A small contrastive image-text model, trained from scratch.
Training: muon at rate 0.011, 5000 steps, batches of 128.
Rows from block 7 of the image encoder of a small contrastive image-text model, named by matrix and row number. Rows with one number belong to one channel. Each number is 128 + 32 x the weight over its row's rms, rounded and kept within 0 to 255. All counts start at 0. Numbers have three digits each. After the name is the row's rms in percent of the matrix's.
After each channel's rows are labels from the 100 images, of 14976, where the channel reaches its highest value: "responds to" is what is common among them. Only what is clearly more common there than usual is listed. The data: photos with spoken descriptions (Open Images, Localized Narratives). In brackets: how many of the 100, against the usual share in percent.
# convs0: first 3x3 conv (encoder.blocks.7.convs.0.weight, 192x192x3x3, each kernel summed), inputs 0-31
# convs1: second 3x3 conv (encoder.blocks.7.convs.1.weight, 192x192x3x3, transposed, each kernel summed), outputs 0-31

convs0.26 136:128152149132108098157116154119136175117093115114162155103069155100134127113129148131087126110148
convs1.26 103:166088131102131099105069113142121132089117131130103155115139200093119154149125171084127116152102
responds to: text has "trees" (65 vs 27.3); text has "sky" (61 vs 25)

convs0.185 086:108111059155094150173108163089096064091128127148133180143078100097112164075105098177090121164106
convs1.185 086:117175147117125129136159086126174088081115129148096099173189101120048160114109147160174117184077
responds to: text has "wall" (42 vs 20); text has "wearing" (39 vs 12.2); text has "holding" (36 vs 16.4)

convs0.17 156:155112070119152066157094195110130157085141141131118099084115080123105134132153079131103100143158
convs1.17 124:137140127124071128112136149088136108154157089136131149093120133132102105164133174143149100072185
responds to: text has "sky" (77 vs 25); text has "trees" (61 vs 27.3); text has "clouds" (32 vs 4.6)

convs0.54 101:170137147127059071140100090100172083121116099134093093120120122058010125135070141098108175102079
convs1.54 103:150141122183168133112133120102140145159124235096146117120089119101143112086106102067145114162063
responds to: text has "road" (25 vs 8.3)

convs0.14 124:129103152075093061106191122161203105152072119126108078142125103183154124155120118174065107097151
convs1.14 098:107101153106167081116115080078085111129109068173118113104119161092133157091102130105118141114143
responds to: text has "sky" (57 vs 25)

convs0.158 134:053145160137119173112139140127093101172122086092103114126106126053134142131095226181123108109115
convs1.158 104:097144163131122099118178131144130109127114078201144124106119149145120145151119095104138124094143
responds to: text has "trees" (74 vs 27.3); text has "sky" (69 vs 25); text has "grass" (27 vs 10.1)

convs0.162 087:149099162121132116154146066214143131133113112116167129099125124110127128091073139140139108092138
convs1.162 092:125119117119179103137121153105118176167143110113162126168086133104088126116155108145097130087081
responds to: text has "wearing" (29 vs 12.2)

convs0.22 082:117116124152085148192097191099130184147055135150105117108068150081113157133143135122131144165099
convs1.22 096:161167114126087131107141103051132142151160108138068111154142171120143108191112166153113171090087
responds to: text has "standing" (47 vs 23.2)

convs0.79 093:165131157104102164100161124141090065126127127140093119155125087099081158091094083118101118115132
convs1.79 090:137097120127120099144115159112193101157127188116158116158149026189122107115124138185118111155054
responds to: text has "wearing" (31 vs 12.2); text has "woman" (25 vs 8.9)

convs0.95 124:156149156168130206121102137163123124187155129145164168203173095152087159046111114121151138097186
convs1.95 117:097184115101168114151159059125106154186109045140159171173193120102097161117145126077094093098118
responds to: text has "wearing" (32 vs 12.2)

convs0.179 087:097110097104129187131128102128135097098213083120134139060087076105127200087071116106164113137086
convs1.179 086:097139087118081106139121138133107098187103132116095138114181186055132093116152153098125144129155
responds to: text has "standing" (50 vs 23.2); text has "two" (32 vs 11.3); text has "man" (31 vs 11.8)

convs0.61 126:087073129164116155096128127153149166135082093074108118136099126075094089158163140117089200122086
convs1.61 105:130165139108070126115075102093109197141122118114105143111155151098075149078147126121099137060144
responds to: text has "sky" (74 vs 25); text has "trees" (58 vs 27.3)

convs0.172 087:062120139146079093100115148098136136122114136125191133147132130157099125053165125197094135114117
convs1.172 096:149120173102093147081078165145128149134118042100066100163139151128155131138137170100114153045118
responds to: text has "trees" (56 vs 27.3)

convs0.5 134:112155168135132153104094106130104112114095092106171113102093122096134095193114172137072076191134
convs1.5 118:125089066108148129136107076116100130113126085130065119138179162079135129151108150115141070222110
responds to: text has "sky" (71 vs 25); text has "trees" (68 vs 27.3)

convs0.142 079:098145050164157144163199121116114022098127159115107162085126139118072159067102131137181150215127
convs1.142 093:102144081102135112168093118158164145075113132101101129162078113146154136172136130142142158099089
responds to: text has "standing" (54 vs 23.2); text has "wall" (47 vs 20); text has "holding" (41 vs 16.4); text has "wearing" (33 vs 12.2)

convs0.98 070:068094129136136139079121111108103156135132142153100143114037129123118109144075072086077153151118
convs1.98 106:124132162139103123150148162151168079133141144100144171167109067162145040131109131211174127189131
responds to: text has "man" (34 vs 11.8)

convs0.71 092:124161108106132129127082104112143119119104142152125079131081091126071135101088107063126114177145
convs1.71 110:120144139102083118104124143185119153096106114099093118140175163147069083143170121174056133189110
responds to: text has "man" (41 vs 11.8); text has "wearing" (36 vs 12.2)

convs0.151 084:086124119170134116113134121150105095105103117126125137074060089109085114157119138132135147071133
convs1.151 102:111126157117112134052166133125116101151174108177152133135151160081102141135158140102133188141197
responds to: text has "trees" (63 vs 27.3)

convs0.30 118:154155157116099175101120102115082153141144112112122086158116161106098092121066174116224114108142
convs1.30 091:174112134176090028137094098132093048161075116131133129156144151130111160144103134113156115181126
responds to: text has "road" (26 vs 8.3)

convs0.109 093:155171107171129178144151095169143156119099126069088134123055119153135141070102112170192102104133
convs1.109 099:111146077161177100112084154108125141080192134111119143130119081119160161101116162150157120104159
responds to: text has "wall" (45 vs 20)

convs0.87 080:101181097103085103104173176128155134125132070115151105114123066079179100097115139097110098146089
convs1.87 101:144144153175161132144124122138131118189152103122153100071097097100174158146169122144164132067146
responds to: text has "trees" (63 vs 27.3)

convs0.175 091:107140114104097112152144113124126111112152111115118145098114094119187128141090127157100155077084
convs1.175 105:118123072154163166109150108105088200172117080084162117094113146091128133154143156129159154142091
responds to: text has "people" (69 vs 21.9); text has "standing" (50 vs 23.2); text has "sitting" (37 vs 14.7); text has "group" (25 vs 6.8)

convs0.4 091:142150092120143169127157172130161123083091065103137130119093121154110123112076137143107115108142
convs1.4 100:132095132126121040141097107122112096097130142166146128163145149146139097202156128122097124134145
responds to: text has "man" (31 vs 11.8)

convs0.15 096:090105094096107164128125087111106122104122080135121155113084109113098108138085072116112113047095
convs1.15 096:145125114115138092117094080077138176122131141161096135128108129085135082159083193136082147147122
responds to: text has "sky" (54 vs 25)

convs0.105 108:146099157113119098108156128147150113131126167114188128124115095120057104123126081095060126118132
convs1.105 106:105079084166159145173172122174153164177121085136146145128107136127139107137095150204090175110143
responds to: text has "wearing" (35 vs 12.2)

convs0.38 144:149085067120134106134150144170057091124076104114154121126114108110155102126083136175114147140127
convs1.38 113:110183126064151066121175164126118131183096108111181147106174142120139135203094207147110130171173
responds to: text has "wearing" (30 vs 12.2)

convs0.171 118:116189138103128127116117102110165129096133097117124161069101073105132075121165166134079146143111
convs1.171 101:117111096086082146124080076163157087096136128108121148156122200141145105133138088105132136158180
responds to: text has "people" (46 vs 21.9); text has "lights" (31 vs 7.8); text has "man" (28 vs 11.8)

convs0.125 076:099080159161120117124112123159130088144101111132078152142129151107112096104112140057123116121108
convs1.125 084:139146090116107081134129138109113170172126158129122185176193074141118085124108162186110148103178
responds to: text has "man" (39 vs 11.8); text has "wearing" (31 vs 12.2); text has "front" (30 vs 11.5)

convs0.118 072:126134117130131068145132113125122123110063118092168133122163117118114125117170173127112053175125
convs1.118 090:103141094123078136144096180153131147152120126106098071160048076151185064088142151173141109101121
responds to: text has "wearing" (38 vs 12.2); text has "person" (37 vs 16.6); text has "man" (30 vs 11.8)

convs0.64 098:170141125087145131156120095133153110089102126133144151215074095106063070150155143072131128139084
convs1.64 103:111099136089119146181095152115149154109124094127196160183098167158158066104114098150158119151205
responds to: text has "wearing" (32 vs 12.2)

convs0.110 100:096173069157083111149119094035116122107094146103095113105096101139078110099157129136142190156143
convs1.110 093:158157122137160135119118141108131153176079127105106128165102144118147093105129146083072137131138
responds to: text has "road" (29 vs 8.3)

convs0.62 087:103109152158134147170098158125129049131172147140106122190081130080137162084167161152106164079127
convs1.62 093:064255202129159096136152110176114102175117120102142056090094083133124150164147142125148152140165
responds to: text has "wearing" (35 vs 12.2); text has "man" (30 vs 11.8)

convs0.31 090:092145125115110132081159116117135095104057065141191094148069077137150112156093127068137121113142
convs1.31 110:119123168138084119106116150151150050196107133131104151158101092110078096114145172126163145123148
responds to: text has "trees" (69 vs 27.3); text has "sky" (62 vs 25); text has "buildings" (28 vs 11.1); text has "building" (27 vs 8.7)

convs0.184 091:121103110147095042162120036141171121112142095168120118120094093109089151109184164060097107059115
convs1.184 098:091139141085171134118138077129103145129134152096094103134160175081070106119121102130189139090093
responds to: text has "trees" (56 vs 27.3)

convs0.11 129:130131168128168075125113104117181086150117162091142120098116079095099159145110126125076114144113
convs1.11 111:167149130060110235142096090130112100120124138126138163136153207126166156115161155103153122073181
responds to: text has "sky" (55 vs 25)

convs0.141 144:138081104114151051155133118188186149078137110096184134118076103111121046073156131133061160074121
convs1.141 117:120112125095154098110155133089079194163105127144142144162167119182141143150181157185114112137134
responds to: text has "wearing" (36 vs 12.2)

convs0.51 100:117090170113055133120110163151129081037066154077139107070104089138089150161101145135134155115107
convs1.51 091:052124090164127149114109124096104175092123117138151115138094146146089139085176073119145132149153
responds to: text has "standing" (47 vs 23.2); text has "wall" (41 vs 20); text has "man" (33 vs 11.8); text has "smiling" (28 vs 3.9)

convs0.42 075:145114123118128145133103141139110156137110111101110083058128139110054126101149144184138075143170
convs1.42 095:143116115123100110168157151217120093171145097132114137112174099100086150128159146194188096120130
responds to: text has "wearing" (32 vs 12.2)

convs0.68 077:108123161080120075106152109116133105088137118115051132094111141057161054114098083148097148110103
convs1.68 086:178156131174107094133057110175120159095088099153091104147110093142108142181142160114140147066162
responds to: text has "trees" (70 vs 27.3); text has "buildings" (27 vs 11.1); text has "road" (26 vs 8.3)

convs0.69 110:156075112151138103176154112112108119156113095111115090122130223104157114137118158095142130068156
convs1.69 120:076164076143124161143131106137172107124130084160193168161178090122100137198096119136134087112139
responds to: text has "road" (45 vs 8.3); text has "car" (36 vs 2.6)

convs0.159 073:138088122191125129117082118111140126132033099140081092156153115162079168100202114077138069071161
convs1.159 089:114092103128153153136094119168130163105107080173120115140094118111136092153052120158118144172098
responds to: text has "standing" (48 vs 23.2); text has "table" (34 vs 12.9); text has "man" (33 vs 11.8); text has "wearing" (31 vs 12.2)

convs0.190 088:087141120147115151129173150087131112153153156086104171139134140144158208114155134125161053139170
convs1.190 114:087121161151172077102155187152085116132089111162112035117153129163122016125099092136113082143064
responds to: text has "man" (41 vs 11.8); text has "wearing" (39 vs 12.2)