A small contrastive image-text model, trained from scratch.
Data: 50862 training examples, 12.6 epochs.
Rows from block 7 of the image encoder of a small contrastive image-text model, named by matrix and row number. Rows with one number belong to one channel. Each number is 128 + 32 x the weight over its row's rms, rounded and kept within 0 to 255. All counts start at 0. After the name is the row's rms in percent of the matrix's.
After each channel's rows are labels from the 100 images, of 14976, where the channel reaches its highest value: "colour at peak" is the nearest of a few named colours to the mean colour under the peak. Only what is clearly more common there than usual is listed. The data: photos with spoken descriptions (Open Images, Localized Narratives). In brackets: how many of the 100.
# convs0: first 3x3 conv (encoder.blocks.7.convs.0.weight, 192x192x3x3, each kernel summed), inputs 128-159
# convs1: second 3x3 conv (encoder.blocks.7.convs.1.weight, 192x192x3x3, transposed, each kernel summed), outputs 128-159

convs0.131 082 [133 115 136 165 104 155 107 127 117 131  98 197 161 109 138  80 109 160 111 103 106  81 159 150  89 142 107 126 133 152  80 145]
convs1.131 107 [134 216 133  83 144 109  69 124 150 108 123 111 155 142 126 134 142 109 115 163 163 120 104 146 154 197 181  95 108 187 218 150]
colour at peak: pink (32)

convs0.123 075 [ 91 122  80  91 170 152 133 177 130  92 127 114 181 149 105 140 130  44 156 109 165 137 135 104 123 149 116  89 149 170 129 113]
convs1.123 120 [159  91 150 128 155 160 143 100 145 150 159 113 112 134 141  60 164 130 184  86  70 106 143 121 119 107 128 137 112 146 139 190]
colour at peak: pink (26)

convs0.21 108 [104 171 163  96 158 134 127 103 153 160  92 142 160 106  98  85  80 113 121 113  86 140 127 142 100 168  83 121 122  78 170 150]
convs1.21 106 [ 97 163 129 141  80 110 116 153 141 125 142 122  77 133 183  86 152  85 157  92 122 180 114 165 117  92 138 107 125 142 167 106]
colour at peak: white (26)

convs0.82 109 [ 90 117  56 148 106  76 103 138 107  93 118 166  96 144 126 126 114  74  65 162 144 122  92 121 127 168  95 115  74 129 255 126]
convs1.82 120 [142 107 149 139 108 117 132 115 135  54  39 118 120  76 115 120  97 118 129 140 162 161 129  76  68  99 182 119 133 156  92 158]
colour at peak: pink (25)

convs0.186 089 [132 101 121 130  80  97 116  80 146 108 153  98 144 144  84 174  59 179  93 117 129 152 152 159 151 155 104 180  86  77 145 133]
convs1.186 094 [100  78  90 130 152  99 114 111 152 202 108 119 118 111 160 169 129 109 101 172 116 138 136 126 134 124 208 129 106 141 108 149]
colour at peak: black (36)

convs0.80 091 [134 153 128  78  54 129 137 169 126 133 168 117 152 114 109  99 106 136 162 136 106 139 167 124 149 136 124 173  79 160 139 109]
convs1.80 098 [104 148 102 147 126 138 130  85 144  94 115 159 143 190 113  84 127 109 173 119 117 152 100 108  79 153 134 122  63  92 111 150]
colour at peak: black (32)

convs0.20 104 [ 83 101  88 130  78 110 132 138  98 168 131 102  86 142 154  72  93 119 145 117  50 112  89 132 126 156 215 124 144 114 125 133]
convs1.20 097 [162 124 140  91 100 111 183 157 133  88 149 143  76 129 133  63  78 131 151 151 108 122 159 106 106 145 103 170 133 140 111 194]
colour at peak: grey (63)

convs0.1 091 [ 73  99 150 132 118 131 160 126 183 143 116 114 194 140 100  57  78 100  84 135 122  84 172 115 139  96  81 113 120  92  66 106]
convs1.1 089 [107 126  99 158 136  97 180 168  86 155 122  62  92 160 137 120 155 102 161 159 119  89 163 178 148 124 136 167 122 153  93  80]
colour at peak: black (37)

convs0.49 124 [126  78 142 102 140 131 121 121  95  82 107 126 102 103  63  76 132  81 131 103 158  60 116 125  83 135 105  88 156 114 118 112]
convs1.49 106 [117 124 148 123 123 134 122  74  74 121  47  91 147 127 145 191 102  94 175 102 120  91  77 159 192 163 140 141 138 152  83  76]
colour at peak: brown (61)

convs0.78 091 [123 114  96 160 110 116 146 172 172 147 103 116 103 109 138  75 109  45 151 121 128  94  94  47 117 126  94 140  59  92  92 126]
convs1.78 088 [103 163 100 132 161 185 120 129 202 138  98 150 101 181 153  87 103 186  47 168 129 159 158 189 117 180 138 143 111 149 154 168]
colour at peak: pink (28)