Weights of a small contrastive image-text model: 64-pixel images, encoder activation gelu.
Rows from block 7 of the image encoder of a small contrastive image-text model, named by matrix and row number. Rows with one number belong to one channel. Each number is 128 + 24 x the weight over its row's rms, rounded and kept within 0 to 255. All counts start at 0. Numbers have three digits each.
Before each channel's rows are labels from the 100 images, of 14976, where the channel reaches its highest value: "responds to" is what is common among them. Only what is clearly more common there than usual is listed. The data: photos with spoken descriptions (Open Images, Localized Narratives).
# convs0: first 3x3 conv (encoder.blocks.7.convs.0.weight, 192x192x3x3, each kernel summed), inputs 0-31
# convs1: second 3x3 conv (encoder.blocks.7.convs.1.weight, 192x192x3x3, transposed, each kernel summed), outputs 0-31

responds to: text has "wall"
convs0.86:108115117102160148120147129130158130119168115108112124152077153118122112134174076157105130173059
convs1.86:117134122136120129137119142097063113106074128136118121116140115158136121131132131097105159118076

responds to: text has "standing"; text has "holding"
convs0.116:104144099124158155151151145124100088123097172112119135086124111088110117123136149158132143119129
convs1.116:124148111091105166132132139090151151154117147153138154147093131133119119119166126102097158118097

responds to: text has "man"
convs0.9:104123083128159186143132097151169108132099106109165126139121132130157099073123095093093135128136
convs1.9:103155116167142084120116102071108116122112098137117152161135128102130176103166116153099137125139

responds to: text has "road"; text has "car"
convs0.1:130131121133114114136100114150151103148152164154102157117133150183126098098129115130067123149113
convs1.1:171121148096161155155126131109121111107128150177157145120131170103111128116129137095159102139115

responds to: text has "sky"; text has "trees"; text has "buildings"
convs0.25:147133131071093128123143124111116179162092112149093180089149113096098132122133156152192099126140
convs1.25:141077113138120143113075184119141110138109121153109123120088116130103181146130089152093118100151

responds to: text has "wearing"
convs0.104:144085148107130121136064120120097169107084110108137144160113124091130090156126120122126171142140
convs1.104:062159142118103111130160136110157118105120118101109131120125144145138149177164143132072096154103

responds to: text has "people"
convs0.16:144106121114181114103110162144133137111131137129092074108132111090155091103079137142135127089155
convs1.16:105185136125105158146133108115100147137174117104127120108147141115130154103106117131171122105125

responds to: text has "person"
convs0.53:151114107130140121098131129131183110105103147137160094121118114135103151120121135154146104190161
convs1.53:087152106118128157094118127139115112097137089137114112138132163122125143162121135112117139098090

responds to: text has "people"
convs0.180:082131132151125132149086089148143161173111152145144111156110119094136114115111128120162109115111
convs1.180:131152094122114132141157091082084132107131096118118122115167175102125098071076130092127136112078

responds to: text has "man"; text has "wearing"; text has "woman"
convs0.57:105121129119077177124111157120106166137073155172089113103154119136148137148125108095111124087130
convs1.57:134136074151109109131127117097144112165125150126137148125130127127145094106142105150125112178129

responds to: text has "wall"
convs0.144:133141116135124142132134126134105112100149132124150150134094166147114168120144143089077098123128
convs1.144:160139149166135126116116152090107110122121141178126104102129114112135127128192093110126110150121

responds to: text has "wall"; text has "wearing"; text has "man"; text has "two"
convs0.90:160156138164160143120140093146134138099104119133153110153130120137132122126134121134129186181111
convs1.90:146125132131151129183199112088118133109116132165111112131119120134139167116125132140123094149136

responds to: text has "man"; text has "wearing"; text has "woman"; text has "smiling"
convs0.111:147142126106146117111161132154143111145137113139169121116078132113116094148137139134104121152115
convs1.111:131123156125172147125114115104119102114121097153154147110119103123133124141163087113141120103128

responds to: text has "holding"
convs0.37:140139145123144149141122086128119120135096172121136174102088078139151107092137106114128162132089
convs1.37:128158122121158109126146142102122104165141106126137158097143122140161182127111103144133126111138

responds to: text has "holding"
convs0.126:161139142126137195154148119133115110133136148101100106145138149092114144119137089150168155136100
convs1.126:092131132139158065183143123117118093140154119104109136123130162158129174121117139123135130154198

responds to: text has "trees"; text has "sky"; text has "grass"; text has "plants"
convs0.138:105133106108086097118143117140151083177118132106108113136114130121102146093115100101140075106092
convs1.138:154092158138160119138107098122136158144118104104124127145102147115101160173094135122192127113148

responds to: text has "buildings"
convs0.181:164110143115092117118126155113099132132128162126132162094177090136121120109144145136132145145110
convs1.181:133154093105124118154121154102112121136115114135105120157069135130124111119141144131098130135103

responds to: text has "trees"; text has "sky"; text has "road"; text has "poles"
convs0.48:105173104107057130107123129135158106123147112147157102092103119108116104130135114103130088107135
convs1.48:131122107125142120138087115132109139173109116088099136115088112105145148124134119132143129081129

responds to: text has "holding"; text has "wearing"
convs0.58:115155157144121138110129102098132115154106102110138110161149114085100097113114113113122096098122
convs1.58:118154136165125176108092108148148102165160149157156135105134124111139125084118133145101126156154

responds to: text has "people"; text has "standing"; text has "grass"
convs0.93:098123113091110137127105104125096098109096117104088128096074097087133105107118126140121157135138
convs1.93:117138122089154131119164152117130167127117106175149131107167143113115140155148139104094133169122

responds to: text has "table"; text has "food"; text has "which"; text has "plate"
convs0.174:074147111140116139135108093107096145154114104117116075146112100146084123119119110111114139106182
convs1.174:163151155098104108158090164087120105140140130126058088094165111104167165098128130094121134104167

responds to: text has "sky"; text has "plants"; text has "building"
convs0.136:108151120121138117154130140114128104116157114134091077156107102124125124136109092141150166147144
convs1.136:130132113137120116148129121115095132135139121131133133127144113179086153174143147071127081068100

responds to: text has "grass"
convs0.167:139113103133099159130100123107136174138137139109126096080075137117119105141096121144099190108132
convs1.167:117099121155147127166183142129126111082089140130113142164102118143189112086128111134133146110113

responds to: text has "people"; text has "sitting"; text has "table"; text has "chairs"
convs0.27:125122144103130112132105124126116118130079130131144112128093110123152154107111130055096137157108
convs1.27:146118119126118188133142119141126141163151136135182106113148114161123111096109115109120146127124

responds to: text has "standing"; text has "wearing"; text has "holding"; text has "man"
convs0.154:069165123166154129120129149115133106087082110105110131133139107155053145104130130151120091136140
convs1.154:114130148091119131154109146169100102125147098128076100119089078117141135116134097143149146156165

responds to: text has "wall"; text has "man"
convs0.88:125111141121137152123135121089132138095065134141133103120112101120109086103176140130147201113172
convs1.88:123104105143095142144147124109177091152129138133109092148152170158179132132137149109086110147133

responds to: text has "wearing"
convs0.134:095142134130135107157128112086091095120105150096112152106103098119107136082128111154170085122114
convs1.134:198151133115114135097109117137165104116120103118110177124105094135128159094133141142186143136161

responds to: text has "sitting"; text has "table"
convs0.120:177114116101098161125157146127177098118106150139117168074129126136086080104169163136104154107102
convs1.120:125101087126168089105166143157106169098147148130100145116123121099142125112074138123094139123111

responds to: text has "road"
convs0.92:103110133114124058130140117078146096136080098119068114115099120136105137148114088116113130083133
convs1.92:129125157143096141162111136138130161138140179149122124117096168103098134121157135136097125184116

responds to: text has "grass"
convs0.47:120114106101128155096123091152137111114102145125089127122115126103108088109130074150114128119142
convs1.47:144124098126129110108096108127173189108115136079144129127161091132117125136104119086131138220098

responds to: text has "sky"
convs0.20:130116136133086143116146118113145119145118092135132116140097106132141127085098092136135087123112
convs1.20:130109119143127145137108081154161145125164113087120140130119143115099133161135104153167148095142

responds to: text has "trees"
convs0.117:121108149119092118144113134124118096155135117159108115138118113105121089142111128099127090113133
convs1.117:123117097120121110119133145117136125156157125137176141146131118114112129084141157150133136173137

responds to: text has "food"; text has "plate"
convs0.41:117128134120106143114138134122081114126138114163159141140130148107134143121124108174158124068141
convs1.41:162132121136159097090106165132139132099110132148119103114133129149112061144132159126094145183104

responds to: text has "man"
convs0.65:085170154136143097113162166141166151124108125139133149117130095111081110151137144139118162093133
convs1.65:094151111155161123142145126111106111079086109126161097095143155175105068081144136151153148159146

responds to: text has "holding"; text has "wearing"; text has "woman"
convs0.89:155132094121158167155120117119154081127108125100108159115100124097126123089114139129153146166103
convs1.89:117166113120123125090113124116129108130136127125130165153133120178120141139144130098096117157100

responds to: text has "holding"; text has "wearing"; text has "man"; text has "woman"
convs0.132:088117135143140126109099121138154118119128066117121162123138115126140109130172122146123103122137
convs1.132:121136082119116135113127155109125137110113132189127114115123141129095127129137131153163124183170

responds to: text has "table"; text has "sitting"
convs0.0:049095124163136109114100151112097121099103092122119102135121150148111141122133127102105110122137
convs1.0:180132139102117108104099137159131113130107122078083136108126133183107088175120144169108152137099

responds to: text has "text"
convs0.130:164100157170129101122143169074094121116140123146084119139145102098135140133097122110146128140144
convs1.130:131172132086111107131126152094126126119110132121117142088107094142181140145164154131107088127099

responds to: text has "wearing"; text has "man"
convs0.127:138122110126119103114140111163139125093128123153143109126113078102093166099123111103146118126119
convs1.127:161139115105171127095141106113146159154096087154106155117135102163114171124115141146142132189117

responds to: text has "man"; text has "wearing"; text has "woman"
convs0.12:127127090112047163101129111123108119090097087146072122094093095105158176098123126066153118112136
convs1.12:123138144126094151074149129121139113130132123156128136164182123118109127129100131178148169128106

responds to: text has "building"
convs0.56:153114138150101090125143148088151121096129146104122134133102162149118089141166128148145142115156
convs1.56:157095117130138115101117166155142135151126123139136113146130130133086103117093131118117087097086

responds to: text has "trees"; text has "sky"; text has "grass"; text has "buildings"
convs0.39:111158149131136103115126140128118114118098140110103186108093107085142081107095102122118130109141
convs1.39:126087180125107142096091155120131152161136127129100093133109107122115166171120118127142107097143

responds to: text has "buildings"; text has "building"
convs0.45:129095118138098119106139111099152109124166118149102115151095124156109125141135136094075131107123
convs1.45:148132067097108137115175163096112135133103171143133111121138136194142089125107094145131099131113

responds to: text has "table"
convs0.102:104113086107120132152157126122117139149123133141113106095125107075104114112113116126166119093099
convs1.102:135150177135136126136170153155148114148115105134087128131136111139114095143113135186130114113092

responds to: text has "wearing"; text has "woman"
convs0.24:128095134146141095113109141097132110127143151156115136114134117108095120139147146094134119125142
convs1.24:105160135127135075123181133143098118100117095123173145111154106118128118137087196140103073105125

responds to: text has "text"
convs0.137:161117121107141062128127169107131150108127091109101152113070119096125138176081161152091127118114
convs1.137:171125093122126101132090119119095125100118152119163140129163118127124119098125131097159100104150

responds to: text has "wall"; text has "table"; text has "two"
convs0.178:110130132127093165142146116125111134108094108071134088151160161050128145138124086141156161114106
convs1.178:123118144162137142139137091140159156135155132136138159112122137158147117145104097102142131106148

responds to: text has "people"; text has "standing"
convs0.150:106179097133143146119098124153156096123071161114133145129089121119086100133132117103075115144103
convs1.150:122110100129125175126109111104088142139116113143145129142137137128161108099146138084156164157128

responds to: text has "wearing"; text has "holding"; text has "woman"
convs0.77:138120142139099117120122115153098109128127130116087179105119105088113083093125128125111139092129
convs1.77:111138107170119139117170097121165153142106141150217159126125114121111166127110204121135114156125